Rows from block 10 of the image encoder, named by matrix and row number. Rows with one number belong to one neuron. Each number is 128 + 32 x the weight over its row's rms, rounded and kept within 0 to 255. All counts start at 0. After the name is the row's rms in percent of the matrix's.
# fc1: MLP up (encoder.blocks.10.mlp.fc1.weight, 1024x256), inputs 86-171
# fc2: MLP down (encoder.blocks.10.mlp.fc2.weight, 256x1024, transposed), outputs 86-171
fc1.55 080 [ 71 126 103 183 178 162 141 114 109 106  88 105  86 189 125  93 118  94  91 114 178 157 137 130 168 144 104 108  95 162 168 127 166 165  91 128 113 124 116 132 118 191 128 117 145  73  82 101 127 118 129 156  65 134 195 126 168 115 169 107 109 158 118 130 151 130 107 190 143 122 103  87 142 173 160  82 143 100 198 170 115 143  91 112 143  62]
fc1.56 081 [130 106 163 130 164 144 139 144  89  58 137 108 117 142 146 156  50 162  73 131  60 115 137 127 109  83  96  68 110 111 112 143 179 105 184 131 126 155 116 107 135 118  87 118 110 130 131 141 128 118 111 140 137 131 130 108 186  89 172 172  69 137 149  68 146 158 158  72 165 137  38 129  86 172 177 133 140 142 172 172 175 155  74  96 134 111]
fc1.57 085 [149 120 128  89 107 119  77 125 146 144 109 187  79 153 123 155  63 146 147 133 117 184 144 136 137  81 128 106 116  98  91 108 130 110 152 165 146 152 145  77 173 112 173 151 119 116 162 153 129  95 129 139 140 133 106 126 150 145 173 129 134  82 136 134  79 142 118 166 137 147 103 174  96 184  81  86 114 185 234 170 175 120 137  69 160 120]
fc1.58 078 [157 153 129 125 117  99 118 108 109 116 174 160 102 214 152 123  78 147 106 157 157 135  84 135 150  98  93 102 118 110 103 167 169 173 122 130 118 104 201 117 116 106 110 159 115  89 113 124  76 134 144 102 113 108 140 159 151  62 182  95 141 177 188 149  92 143 157 156 106 189 115 156 113 202 172 110 107 142 122 116 121 145  64 117 156 160]
fc1.59 080 [122  83 128 168 196 144 157  99  77 109 151 116 137 131 137  85 108 116 121 117 161 135 136 120  93 115 123  72  86 119  88 201 120 169 152  32  42 151 123  69 139 140 121 126  99 117 135 134 128 122 134  80 107 135  92 169 175 131 127 119 149 115 130 169  78 135 110 141 176  81  88 190 132 127 112 134 107 204 149 150  87 148 126  69 114 146]
fc1.60 085 [123 100 120  96 151 117 107 140 117 124 141  61  80 132 138 136  42 118 118 128  76 200 170  79 112 105  91 159 122 119 164 190 117 105  78  85 123 170 129 157 116 161  66 160 130 121 179 139 142 107 106 163 144 151  99 108  74 137 192 116  93 172 191 119 107 128 107 148 142  93  98 176  92 142 148 123 113 109 142 128 161 129 102  89 167 115]
fc1.61 088 [145 142  65 107 151 124 105 126 109  54 139 109 102 143 130 128 107 173 102 133 127 122 195 133 108 140  94  55 153  79 108 155 111 154  79 129 171 151 139  74 136 146 110 130 107 153  97 119  85  96 155 161 120  87 138 136 180  84 135 170  73 150 157 139 110 103  96 167 146 172 106 149 111 143 119 169 105 164 174 207 106 126  91  59 108 173]
fc1.62 089 [108 129  94 164 100 161 126 145 129 116 137 143 113 159 141  60 119 144  62 124  64 124 139 106  96 106 115  96 123 157 147 139 128  75 131 132  80 150 114 159 131 185 117 132 100 151 189 148 117 125  99 140 185 122 118 137 212 100 167 134  86 145 157 158 110 164  97 160  94 146  88 131 107 119 134 112 183 134 166 172 114  60  65 125 225 105]
fc1.63 137 [ 85 133 150 175 111 137 132 122 142  85 141 158  75 146 100 195 103 135  63  72 139 213 111  92 129 112 123 156 128  62 154 125 111 139 117  50 150 189 163 140 125 141 157 129 143  98 126 150 180 149 153 175 107 160 115  93 141 147 154 170 123 110 145 147 104 113 145 210 179 118  83 168  96 180  78 129  68  71 148 100 100 175 150 136  69 118]
fc1.64 080 [ 67 134 116  84 116  89  87 105 138 141 111 183 193 139 121  94 117  93  84 112  95 143 177 134 161 168  88  80 141 139 113 166  76 152  61 137 112 163 179 146 137 105  76 152 103 114 144 163 184  92 144 140 122 132  78  94 144 133 220 145 184 130 132 142 132 122 144 120 158 122 134 165 157 130 106 198 136 152 162 183 152 156 109  72 131 111]
fc1.65 088 [ 37 133  91 131 210 143 102 129  70 131 114  96  54 116  85 120  89 140  83 124 122 178 124 124  94 129 174 106 125  66 112  80 118 125 141 111 120 144  99  64 120 194 123 152 156 163  93 113  76 126  82 113 137 123 115 112 201  99 181 154 143 162 132  85 123 125 117 144 137 134  78 152  59 184 101 126 102  50 124 152 145 161 143  89 147 107]
fc1.66 110 [ 98 130 150  68 140 131  93 157 127  97  98 119 146 147 107 136   9 104 104 122 143 136 145 146 113 155 140 105 137 129 138 137 137 122 106 101 122 210 148 121 104 140 168 165 162 132 171 113 131  57 134 112 126 171  81  84  92 131 171 144 121 168 148  93 131 111 159 151 127 135 122 148 104 181  94 108 110 132 176 194 130 115  93  61  79 122]
fc1.67 098 [116  54 124 177 144 145  70 126  98  55 104 147 137 184 108 147 115 170 126 142 108 104 141  92  86 105  82 101  73  87 138 176  83 125 185 176 129 153 157  47 128 134 162 118 149 102 156 112  59 101  86 112  85 100 135 149 153 105 167 126 106 124 151 174 129 178 149 139 121 103 106 195  84  96 159 182  61 146 182 166 110 107 138 121 159 146]
fc1.68 088 [131  97  97 122 142 125 126 113 154 104 138 134 111 157  73 154  59 126 129 123 180 148 137 131 118 150 121 120  99  94 135 157 133 121  97 157 132 120 148  75 127 114 157 118 115 163  99 127  82 128 137 113 134  94 132 122 150 139 174 114 147 150 126 193 147 119 133 169 124 114 119 184 139 137  94 153 172 112 117 188 146 130 144 135 147 133]
fc1.69 084 [ 62 159  99 112 182 127 100 118 131 114 100 124 136 121  29  51 107 145 142 130 111 157 157  96 158  65 150 147 130  95 123 168 153 105 126  94  73 150 109 138 169 134 108 147 110 154 148 139 105 109 152 171 114 195 122 153 182 110 171 118 133 162 138 128 106 114 130 177 127 157 116 166 143 172 174 141  53  95 141 148 142 115 111 104 132 134]
fc1.70 124 [ 87 124 128 136 173 126 107 150  85 152 112 141  51 143 114 149  62 110 129 114 176 154 121 130  49 105 107 147  95 108 116 113 165 115  54 149 141 120 174 133 179 117 108 128 181  95 125 108 113  89 113 163 138 132 115 102 206 131 118 138 124  70 139 119 123 101 146 150 143 168  97 168  87  89  68 181  97 140 129 137 134 131  86  87 124  65]
fc1.71 083 [ 84  63  56 137 159 145 115  77 149 136 101 132 126 125 163 124 112 135  64 162  75 129 112 131  51  93 136 123  90 130 143 116 126 107  98 133  85  93  67  88 112 100 100 131 136 120 138 114  55 103 114 121 136 129  90 110 158 123 129 113 147 121 123 123 108 122  86 146  97 140 127 215 111 188 121 152 103 109 100 139 152 131  76  73 211 119]
fc1.72 086 [ 78 164 121  94  87 141 114  68 141  78 134  91 114 146 178 120  94 144 126 102 113 184 169 127 128 123  85  99  83 110 116 159 143 115 103 128  67 101 100  93 131 130  85 146 123 149 121  92 112  81 140 149 123 105 190 112 160 149 147 123 115 148 174 162  68 118 126 170 142 140 108 134  69 210  70 148 103  80 208 168 138 122 105  98 121 140]
fc1.73 081 [106 134 141 214 113 145 161 109 157 125 178 113 180 159 122 101  65 115  76 126 114 143  95 159 117  75 116 110  72 134 144  95  89 138 118 166 151 131 109  75 123  98 122 134 176 160 179  89 155  71 149  89 129  82 110  92 130  90 166 106 162 138  97 128 127  73 115 119 169 106  77 136 125 179  77 159 110 165 178 143 143 169 172 104 155 125]
fc1.74 086 [142 146 127 151 151 135 100 135 125  87  66 118 110 174 111 145  99 144 115 138 111 136 198 136 127  86  72  70  51  86  98 157  95 128  91 146 132 139 131  96 106 121 142 114  62 190 169 123 120 119 133 158 121 131  96 134 172 106 189 114 168 144 111  88 169 133 116 177 132 110  69 115 127 187 135  86 125 122 186 144 132 125  84 120 156 122]
fc1.75 085 [103 127 152 154 184 150  85 156 139 119  92 112 120 135  92 149  80 124 147 115 100 111 125  95 124 112 114 151 100 143 145 115 154  87  87  95 169 117 135 109 192 149 164 101 129 156 125 159 116  98 130 126 115  87 122  59  97 122 159 160 169 170 149 159  84  85 149 162 171 152  87 110 106 170  99 134 128 150 114 149 165 124 125  97 134 101]
fc1.76 089 [105  97 196  69 104 127  80 129 112 117  89 116 108 147 107 177 112 132  80 141 114 168 166 125 104 125 117 141 155 122 134 141 106 103 107 148 157 117 123  99 129 155 166  95 101 159 179 142 115  69 136 168 128 120 141 121 172 123 173 115 174 148 102 150  78 151 110 159 160 147 118 179 106 148 128 177 116 103 196 174 149 100 121 110  69 124]
fc1.77 086 [ 99 126 162 155 165  36  71 132 135  99  77 139 103 121  99  74  22 139 155  91 103 130 132  70 102 117 127  97  78  57 171 118 161  82 140 119 137 194  97 108 164 138 139 158 150 151 133 131 127 149 101 146 152 124 221 152 123 112 218 117 112 139 166  95  92  98 123 143 126 127  99 147  99 152 139  91 111 103 150 163 163 109 118  49 102 104]
fc1.78 160 [114 186 163 132 122 129 112 150 115 146 161 106  86 179 153 132 119 154 118  24  89 150  44 130 160  68 111 153  66  96 107  95 180 120  98 123 169 107 129 167 115  48 111 112 131  71 134 117 122 169 155 134 118 134  90 132 158 140 128 144 154  67 135 111 145 136 146 162  93 112 152 108 149 119  69 110 134 119 131 130  86 185 151 133 128  92]
fc1.79 083 [156  99 129 183 146 156 139 104  98 139 112 113  92 136 173  95  73 151 109 114 150 139 138 119 148 148 203  68  62  96 144 158 152 123  95 131  92 169 120  57 168 195 120 140  95 134 118  63 117 123 126  81 131 117 156 137 174 100 186 132  85 197 128 103 125 149 147 155 196 125 117 124 123 175 110 122  98 136 175 177 143 119 114  77 124  87]
fc1.80 152 [133 163 131 132 127 155  87 101 136 147 137  97 113 150  77 137 106 144 100 121 104 129  76 138  99 115 151 148 141 109 162 140 170 149 130 162 108 134 111 191 109 149 154 143  96 160 124 174 187 144  74  76 122  86 110 101 191 152 136 135 194  98 197 127 104  88  88 134 136 113  98 138  98 119 138  27 126  72 127 127 158 178 106  93  96 103]
fc1.81 088 [ 38 129 146 151 156 134 135 153 112  86 126 106  79 116 173 117  82 134  98  38  75 114 173 116 144 104 165  83 107  95 112 170 170 113 105  89 133 151 120  81 182 105  93 107 142 109 133 163 111 110 130 140 121 136 136 128 143 130 211 183  66 149 147 134 131 141 130 158 129 116  69 155 105 129 142  86 129 131 109 140 129  93  96 101 150 165]
fc1.82 089 [148 123 152 147 189 105  74  96 137 152 151 105 134 148 111 116  70 121  95 212 154 119 197  76  83  84 129  94 106  91 168 123 123 138  71 106 150 134 148 177 143 122 108 131 154  60 148 194 129  52 153 106  85 116 115  73 129 110 147 136  76 129 142 146 115 109 136 142 155  85  99 156  82 170 123 141  81 113 165 160 110 154  87  65 117 184]
fc1.83 084 [155 113 178 120 165 173  85 122 136  90  87 111  83 112 127 102  95 109 130 121 113 128 132 140 130 102 133  86 180 126  98  99 176 125 138 110  98 132 117  87 138 165 123 125 131 144 117 132 105 114 153 112 110 127 152 121  85 130 146 129 176 150 159 134 119 117 142 112 117  78 102  79 108 176 133 192  65  93 100 109 155  98 167  71 145  89]
fc1.84 084 [105  91 140 144 183  81  85 182  80 107 106 114  69 142 133 188 102  96 129  83  98 222 129 114 184 101 144 146 106 105  87 140 135 127  79 119  79 166 171  82 128 123  96 145 145 138 161 121 166 153 156 158 140 124  89 117 155 130 158 109 138 172 138 128  69 153  83 129  89  83  32 140  99 208 115 141 153 115 194 162 136 101 120 128 118 147]
fc1.85 090 [107 106 129 153 163 152 131 120 109  96 161 106 130 160 128 133  79 157 105 100 120 149 173 137 115 121  87 135 113 110 169 157 164 137  97 128  61 193 128  75 121 176 134 115 117 177 115 173 119  80 173 153  86 138 119 132 137 115 191 142 151 180 161 176 112 166  84 128 150 131  93 125 127 167 155 178 167 122 201 189 166 112 103  98 182 139]
fc1.86 078 [133 134 137 143 157  98  15 147 158  80  91 161 121 148 174 168  69  74  79 117 103 142 157  84  91  76 138 126 101 189 120 107 149  79  93 119 125 105  80 123 141 183 160 206 126 141 106 125  52  59 132 136 149 138 120 112 143  50 135 145 106 154 122 150 102 167  78 188 113 213 118 134 134 140 154  84 141 112 153 135 115 130  92  78 172 122]
fc1.87 089 [ 76  72 139 108 142 160 153 149 108 151 114 143 155 164 109 147  65 119 131 111 127 146 176 109  94 116 139 119  97 133 150  86 136 130 126  86 146 198 145 131 116 163 126 166 139  82 172 138 113  68  87  79 118 129 101  24 187  88 170 111 173 149 133  91  67  88 144 147  94 103  86 176 107 100 130 154  84 142 186 171 149 147 139  75 102 130]
fc1.88 103 [ 79 147 103  86 157 130 160 132 113 102  87 117  79 134 174 125  36 142 172  84 134 132 200 119 102 156 158  47 115 117  99 132 112 189 139  98 141 184 142  88 142 160 143 173 127 161 151 139 125  74 145 130 142 101  77 103  71 121 141 142  92 169  81  89 113 124 138 137 127 123  86 137  71 176 148 184  74 129 184 171 123 128 141  88 101 104]
fc1.89 092 [135 102  93 143 118 122 102 112  94  78 152 122 113 186 132 142  50 103 159 144 141 132 158 113 108 146 120 118  68  78 131 157  93 116  80 132 164 152 120 116 186 139 130 167 130 135 161 125 112 126 148 141 133 113 127 128 158 130 224 122 136 179 190  74 112 108 132 175 127 107 134 138 102 119  84 125  54 117 119 212  81 133  98  75 154 143]
fc1.90 104 [ 94 174 154  97 104  93 176 108 168  98 133  98 150 178 144 127  92 133  70 164 112 139 127 108 122 147 104  67 111  47  83 165 128 120  83 135  62 165 131 104 127 154 144 165 134 163 116 124 114 105 134 138  79 146 164 105 168 136 160 173 142 149 112 115 141 118 116 187 130 120 107 116  99 137 104 187 134 107 137 147 159  94 125  86 128 115]
fc1.91 080 [116 130 132 158 147 120 142 128 142 122 197 131  80 127 147  77  98 152 139  99 157 150 183 175  73 100 133  99 111 113 171 159 116 124 124 171 147 167 167  98 181 133 164 134  90 138 134 174 140 138 116 114 114  81 101 126 159 132 130 131 182 147 151  93  83  96 153 200 181 152  94 175 103 172 139 136 127 109 135 120 152 151 166  88 141 140]
fc1.92 103 [100 103 164 123 134 124  80 128  85  90 152 135 128 135 125 140  88 152 108 127 130 168 182 116 114 103  89 172 147 116 106 117 102 102  75 121 152 162 129  85 124 141 141 169  97 150 158  90  82  95 108 145 103 141 104  50 113 132 175 117 147 115 143 102  88 130 109 155 133 130 122 161 130 147  98 180  92  79 180 115 109  81 131  96 118  82]
fc1.93 123 [104  94  98  95 185 178 103 151 127  80 124 148  78 155 123 161  67 174 125 100 136 139 128 102  82 149  86 134  78 122 133 143 119 117 126 125 135 194 122  60 129 120 150 149 124 139 183 139  71  81 115 156  63 112 115  38 140 101 145 107 101 170 173 101  93 118 103 135 178 109  98 192  97 113  74 138 102 117 161 151 136 118 124  83 151 120]
fc1.94 092 [ 86 114 128 109 190 121 127  66 126 112 125 130 112 164 135 113 146 138  98 174 115 194 112 110 166 107 153 108 129  74 112 168 162 141 115 112 127 203  99 150 179  90 149 114 124 126 153 120 121 123 159 148 118 141 139  84 195 116 150  96 103 173 151 144 112 140 121 127 138 111 138 188 118 121 145 140  92  86 181 168 121 163  86  98 122 112]
fc2.55 035 [157 129 150 189 164 106  97  97 166 155 182 132 144 151  60 134 108 124 137 134 151 159 166 164  51 157  62 153 126 157 131 146 138 136 104 167 147 122 142  95 114 195 128 112 124 139  89 145  41  86  78  93 121 148 128 122 122 134  99 112 134 110 168 134 187 142 131  88 143 186 134 121 151 126 175 163 155 135 126 130 123 147  40 140 117  66]
fc2.56 043 [177 147 143 140 169 184 115 131  77 151 108 127 164 104 222 117 106 149 141 202 124 151 154 151  76 109 140 103 141 156  72 120 195 121 154 190  94 124 117 129 122 149 108  68 146  88 126 104 107 111  92 116 172 139  90  75  85 187 108  87 164  88 121 103 134 146 183 126  94 104 155 106  83 149 146  92 190 148 127 158 120 122  98 166  95 134]
fc2.57 035 [177 128 154 123 135 125 128 182 132 158 101 128 116 148 128 103 152 143 190  86 122 102  55 138 193 171 178 110 137 156 154 126  95 103 122 107 121  97 129 124  99 149  70 126  84 196 144 106 162 118 127  98 147 113 130 162 130 107  84  78 124  98 137 123  81 127 103  80 126  65 118 104 120  44 134  79  66 148 136 139  86  87 168 167 183 174]
fc2.58 029 [117 191 133 131 161 180 168 137 155 110 143  98 158 115 121 106 109 117 157 148 174 143 191 117  57 147  75 179  97 105 124 132 136 111 112  84 113 126 113  85 130 159 119  71 145 153 165 134  72  84 151 126 166  99  30 113  75 192 107  82 156 112 109  94 145  98 191 104 135 115 171 152 117 102 119 139 141 147 200 139 114 133  89 187 105 138]
fc2.59 042 [179  84 178 143  67 108 107 123  69 148 137 171 115 134  88 142  99 166 125  63  90 168  67 141 210 110 150 113 166 123  88  98 168 141 123 161  85 126 106 171 150 104 162  95 157  92 130 134 138 167 101  82 130 143 119 139 144 177 123 131 143 132 136 170 183 124 152 141 110 191  96  95 175  91 143 108 128  72 139  81 111 150 188 111 153 128]
fc2.60 061 [ 95 153 141 147 165 120 162  76 137 135 126 151 159 145 151 139  87 119 118 129 140 124 149 107 114 147  69 119  48  74  79 142 125 161 144 150 124 118 173 141 146 135 174 139 128  60  94 171  68 148 164 178 157 131  84 118  98 136 131 159 132 139  98 145 125  98 161 145 132 124 136 120 107  56 109 175 151 108 176 142 131 141 117  92  71  96]
fc2.61 058 [173 147 145 117 120 161  97 113  91 156 189  53 137  84  75 142 145  88  85 116 132 112 112 133  90 164  96 113 122 138  93 107 185 151 122 166 135  95 157 146 161 165 148 115 147 113 100 147 143  86  96  88 180 144  93 136 121 166 104 128 184  81 157 150  89 101 175 102 109 128 153  88 120 154 152  97  94  87  92 141 189 201  93 132 105 148]
fc2.62 062 [113 130 117 139 180 172 105 146 136 131 120  99 161 161 127  67 115  84 122 120 203 117 153  99  98 122  90 118  73 128  74 120 162 103 101 123  78  78 136 110 150 166 131 114 156  64 146 126  67  71 146 218 172  90 109  94 101 139 105  78 129 100 117  76  98 104 141  94 100  89 143 102 157 126 124 156 153 124 175 162 147 112  71 139 115 168]
fc2.63 176 [ 78 116 126 145 160 157 123 145 107  97 200  74 108 117 129 136  94 141 116  79  68 163  85 127  45  69 137 141 104 108 132  75 178 134 110 116  91 119 100 165 113 125 143 150 140 114 117 128 168 191 163 139 102 148 136 108 149 126 148 162 203  82 141 114 150 153 125 179 137 140 110 130 110 174 113  86  88 126 163 155 102 178  64 111 139  95]
fc2.64 027 [ 86 168 140 145 131 133 146 127 159 131 104 142 125 158 112 110 152 167 138 188 201 122 173 171 121 130  64 155 121  94 100 163 120 119  95 126 110 187 161  72 152 150 113 182 109 187 118  86 105  41 148 130  80 155 112 142  99 118 110 160 107 209 141 131 106 146 159 147 111 112  93 168 128  89 148 154 128 160 172 113 112 111 139  90 183 155]
fc2.65 046 [ 89 134 128 116 138 146 141 133 195 105 165 101 140  69 135 131 137 154 125 124 134 126 146 136 141  97  67 100 152 120 107 126 136 112 126 111  69 151 137 106 105 127 121 136 139 149  99 161  85 126 174 160 131 136 137 133  78 113  78 120 141 121 104 106 111 134 134 152 142 139 117 103 194  72 113 140 143 152 120  77 114 113 116 124 117 118]
fc2.66 140 [ 84 146 129 122 182 154 165 174 138 117 132  92 153 148 136  72  97 108 118 140 173 101 172 119 126 122  59 127  86  95  87 128 168  89  98  80  77 130 118  85 145 161 100 110 174  45 154 106  66 115 194 209 162 114 124 109  74 147 127  88 117 135  99  80 146 135 161 116  94 129 150 116 164 130 110 156 159 176 167 133 127  94 122 116 123 136]
fc2.67 101 [125  92 122 107 171 142 108 111 117  98  99 157 118  69 115  80  79 163 136 109 156 192 168 154  92  65  85 108 176 108  93 139 133 129 111 148  63 129  94  94 120 121 142 106  97 115 101 105  89  96 110  85 107 175 152  58 144  97 106 140 120 154 146 123 155 152 128 180 113 175 103 175 159 140 145 141 174 134 143 143  98 101 109 115 127  77]
fc2.68 063 [120 123 124  85 121 112 138 115  75 160 187  95  95 108 139 159  92 152 109  81 176 152 101 154 112 112 101 145 118  45 109 111 155 152 111 120 133 173 147 124 130 157 144 117 157 112 141 120  68  89 133 126 146 140 109 109 144 181  84 140 175 112 139 127 120  94 161 144 114 106 120 133  63  86 110 105  81 119 144 149 104 167 107  87 136 120]
fc2.69 047 [103 178 106 126 161 163 110 117 108 129 116 109 149 143 138 110 110 104 154 132 149 119 150 149 143 126  70 145 101 108 148 126 148 104 135 104  87 131 126  87  76 149 114  72  62 131 153 106 114  93 102 143 160  76  93  80  73 121 124  77 141  94 149  67 147 116 119 111 102 121 127 155 142 136  84 171 171 150 136 138 124 156 165 115  95 146]
fc2.70 146 [129 187 206 118  99 115 135  99 153 168 119  84 132 100  81  93 120  80  78 153 165 114 140 173 156 155 103 110 127  74  52 140 197 168 109 110 101 148 136 137 187 101 152 162 197 117 109 110  88 135 142 138 163 151  99 130 115 185  96 147 109 153 134 153 144  86 186 109  99 143 156 119 140  98 127 159 122  79 136  79 170 146 176  79 124 132]
fc2.71 042 [126 111 105 166 144 103 106  80 150 134 163 115  89 178  81 147 140 119  68  87 137 141 105 125 116 140 142 124 118 129 180 124 105 155  98  98 172 174 207 120 122 137 161 163 121 166 145 170 156 138 143 167  99 141 115 148 182 105 152 154 100 135 135 178 102 106 100 179 138  98 103 128  90 108  63 117  90  82 126 132 167 162  67  92 128 147]
fc2.72 051 [127 159 177 113 159  72 168 188 123 171 135 119 154 157 122 192 148 125 111 157 155 102 115 207 101 147 131 163  71  85  93 108 141 113 116 114 144 152 196 144 136 139  90 138 162 161 127  98  99 108 117 150 163 177  88 168 122 165  54 154 153 117 108  99 114 136 157 116 118 104 125 110 122  16  91 148 118 131 124 113 122 188 115 137 162 137]
fc2.73 020 [141 137 207 152 170 121 153  94 175 157 143 121 146 105 105 128 133 162 109 118 150 102 124 154  92  92 122 116 129 133  52 100 146 165 124 160 128 140 161 144 124 195 146 121 151 183 114 118 125 148 120 180 153 176 106 178 100 158  75 189 190 121  94 131 108 125 164 161 128  87  79 102  94 122 142 123 141  88 112 114 136 158  63 153 147 127]
fc2.74 050 [159 178 156 177 150 134 113 148 136 125  79  85 180 125 181 107 102 137 163 194 163 122 184 193 138 137 123 128 136 101 122 213 147 103 100 155  93 140 115 107 100 145 130  96 130 201 101 105  69  70  94 107 144 186 122 124 107 151 144 115 112 214  91  91  58 157 163 150  88 119 121 101 131 103 165 150 113 114 133 146 102 103 118 138 135 122]
fc2.75 037 [130 151 137  82 157  68 166 172 151 126  94  80 126  40 145  94 162 137 142 153 126 109 146 162  99 114 115 161 169 102 127 151  89  84  94 128  54 140  78 139 134 108  74 143 116 126 157 109 106 134 139 154 127 146 174 124 135 126 137 131 131 121 105 157 103 129 154 137  99 148 143 126 152 232 129  96 140 177 112  78 166  55 141 110 177 185]
fc2.76 058 [136 123 186 181 119 110 177 113  75 187 164  95 181  91 117 171 117 101  98 215  86 125 154 122  91 168 117 104 122 121 123 146 130 144 152 180 136 110 146 188 171 130 149 172 147 119 108 144 242 119 168 137 140 134 134 153 113 120 164 191 167 184  80 180 113 147 118  96 129 127 123 102  95 101 181 147  84 109 142 167 161 115  96 103 123 125]
fc2.77 050 [107  67 127  87 116 115 137  99  36 149 168 132 117  39  91 173 105 162  97  80 116 186  68 147  89 105 130 153 138  76  83  63 159 153 133 138 100 158 147 183 154 121 170 131 156 144 146 100 143 135 135 147 144 131 120 124 160 162  51 137 154  29 134 130 158 128 153 150 105 108 111 146  74  87  96  91 128 103 102 188 129 149 141 118 108  76]
fc2.78 222 [105 105 129 178 150 141 183 127 177 137 134 153 219 164 138 154 131 124 137 193 197 101 210 136  96 150  35 141  97 123 117 154 139 107 143 120 163 139 160  61 118 184 108 117 126 102 119 121  46  51 136 156 140 122 124 134  30 141 109 114 113 154  70 108  77 122 125 103 108 115 131 137 115  55 131 169 111 133 128 111 110 127 100 145 122 137]
fc2.79 041 [126 154 114 107 188  80 125 189 140 118 172 168 104 221 152 155 129 149 138 148  90 102 110 121  74 140 103 125 150 112 135 101 118  95  86 144  93 147 127 192  88 126 102 114 120 143 133  81 164 175  89 153 141 109 117 157 126 182  46  61 149 117  93 109 127 144 166  91  83 152 138 113 102  67 132 130 164 149 105 130 104 131  90 134 145 160]
fc2.80 207 [166 144  97  74 123 117 107 156  84 127 120 148 130 186 137 185 129 118 154 135 111  99 110 109 110 153 201 121 132 162 174 143  69 104 114 154 182 132 139 195 113 110  97 108 101 166 162 115 255  92  71  94 146 100 109 151 163 129 136  92 120 127 149 104 111 146 149  93 118 120 134 138  33 112 122 110  41 135 134 172 126 132 131 126 146 166]
fc2.81 048 [111 134 151 169  92 130  61 122 113 108 138 165  73 201 155  68 104 116 164  98 151 129 100 130 136 145 151 135  74 132 101 104 157 118  98  90 129 130 143 129 119  89  99  85 111  83 151 121  89 163  89 136 137 123  83 120 146 127 124 101 118  97 195  77 123 160 106  85 145 106 172 127 187  72  98 174 176 147 175 141 112 162 152 162  99 156]
fc2.82 059 [ 80 150 129  83  89 162 161 194 145  75  64 111 130 139 169  62  98 126 129 204  92 129 185 115 199 102 153 104 145 111  89 174 140 102 123  77  61 148 101 107 104 123  99 171 133 148 139 129 165  87 168 157 132 116 123  99 110 122 156 135  96 187 114  73 127 160 152 144 136 101 104 137 157 167  97 141 170 179 152 124 106  83 187 123 131 154]
fc2.83 036 [147 192 181 115 112 100  95  89 178 178 139 102 160 119 124 143 153  65 140 181 114 103 143 181 145 187 144 123 150  99 126 103 151 141 121  86  69  74 133 158 134 131 131 108 157 122 125 111 168 153 152 121 164 142 113 140 108 161 102 133 150  93 114 124 160 126 129  71  90 132 142  63 146 148 163 129 109 138  73  67 141 153 156 179  80  95]
fc2.84 040 [146  98 146 128 164 109 146 122 121 139  61 152 169 130 168 142 137 136 142 138 167  83 118 143 136 127 104 129 114 122 111 111  81 111 168 146 175  91 166 130 113 110  87 136 146 130 110 131  80  70 101 150 136 109 131 171  94 124  92  88  95 118  96 134 117 168 137  77 125  82 174  98 131  25  95 191 158 141  83 118  86  90 156 195 129 106]
fc2.85 046 [190 145 142 127 115 157  88 115  66 148  86 130 130 131 117  89 124 126 166 187 103 122 115 152 207 165 175  69 172 107 118 161  96 105 138 179 114 128 129 210 122 101 138 115 126 192 101 103 212 138  97 127 135 122 104 161 129 163  89 120 104 141 157  90 128 141 177  96  96 138 183 115 154 124 168 151 133 148 138 125  94 117 238 142 111 133]
fc2.86 028 [155 121 150  99 105 134  25 142 151 218 180 111 159 136 147  75 166 113 166 117  36 139 153 141 131 132 127 119 118 155 130 142 132 115 115 135  87 102 104 112 142  93 121  95 168  83 135  87 180 153  94 151 146 137 128 106 127 164 124  87 174  96 183  83 136  90 187 127 121  92 173  83 105 131 132  88 124 141 127 124 149 135 133 147  87 118]
fc2.87 061 [ 99  93 115 136 102 137 149 120 124  57  90 102 131  97 166  99  75 183 139 186 118 173 207 132 157  64 106 125 145  92 131 173  85 131 125 130  94 174  97  85  80 121 145 138 106 109 113 144 107 119 140 131  87 143 152  84  85  73 135 150  65 202 117 117 138 121 103 192 163 126  66 145 183 141 134 128 161 131 134 104  68  66 159 122 103 120]
fc2.88 122 [ 70 133 138 137 169 128 200 124 145 113  89 135 153 172 178 106 115 152 133 169 195 125 202 147 106 112  66 139 101  94  87 128 154 125 133 108  82 140 139 105 127 162 140 141 158  89 129 125  37  80 180 224  96 147 132 109  65 121 111 120  96 168  62 109 134 133 144 158 130  85 109 120 159  93  97 184 175 144 136 105  92  79 133 127  95  95]
fc2.89 060 [173 184 129 108 150 106 130 137 113 163  99 111 124 185 109  80 110 159 134 127 122 147 102 124 142 175 137 120 144  72 116 131 154 113 118 151 124 145 151 132 145 139 109 121 109 171 147  98  89 177 105 159 160  78 122 126 124 165 132  65 114 135 126  97 107 138 169  83  93 111 143 124 158   0 104 118 147 143 134  82 138 150 179  78 149 136]
fc2.90 110 [ 85 125 124 122 201  91 118 152 103 109 157 111 103 166 130 186 127 152 130 103 141 146 135 119  62 101 122 101  93  90 167 119 113  89  59 136 139 146 145 128 138 147  90 163 142 107 128  96 167  84 115 115 107 122 157 141 178 101 212 131 137 132 151 121  82 185 146 140 108 163  76 140  54 152 101 101  49 167 130 175 120 129  72  94 190 147]
fc2.91 032 [153  94  71  96 162 169 145 152  38  96 114  70 126 101 141 113  49 169 140 132 150 130 119 148 133 122 106  85 130  67  95 189  75 133 106 178  57 142 158 168 108 133 142 133  79 162 123 144 160  71 116 121 108 105  90 120 118  96 156 136 123 119 122  95  87 146 151 138 148 172 101 167  74 122 149 109  74 129 173 176  80  67  82 138 141 170]
fc2.92 101 [104 171 110 130 211 128 155 127 158 122 129  68 167 159 131  77 104  72 104 174 148  86 189  97 100 176  99 104  87 125 102 171 107 141 146 110 115 123 142  99 142 158 141 124 145  98 153 120 151  81 149 168 143  86 113  94  98 119 175  92 136 189 103 120 109 100 157  74 124  94 174 124  98 238 116 175 137 124 151 190 156  89 132 106  94 157]
fc2.93 177 [101  82 138  40 154 118 117 120 108  96  76 142 107  35  96 153 107 170 101 115 188 149 155 152 110  71  83  92 161  78 115 131 102 132  93 142 101 165 123 110 155 109 128 169 133 112 118 117  79  87 127 109 105 176 154 105 150 115 117 153  70 150 138 165 131 148 138 177 114 172  72 173 132  88 114 125 144 119 154 119 118  63 138  76 157 125]
fc2.94 039 [ 63 154 174 123 177 139 161 160 235 150 110 121 162 108  83 115 174 149 101 127 192  97 192 148  81 128  52 158 122 124  90  85 178  94  90 109 104  95 165  63 132 160  84 122 147 141 142 110 152 152 155  53 156 151  76 179 113 210 131 100 173  96 134  97 136 106 180 104  72 141 159  82 139 136 124 173 130 147 129  85 121 166 110 160 123 130]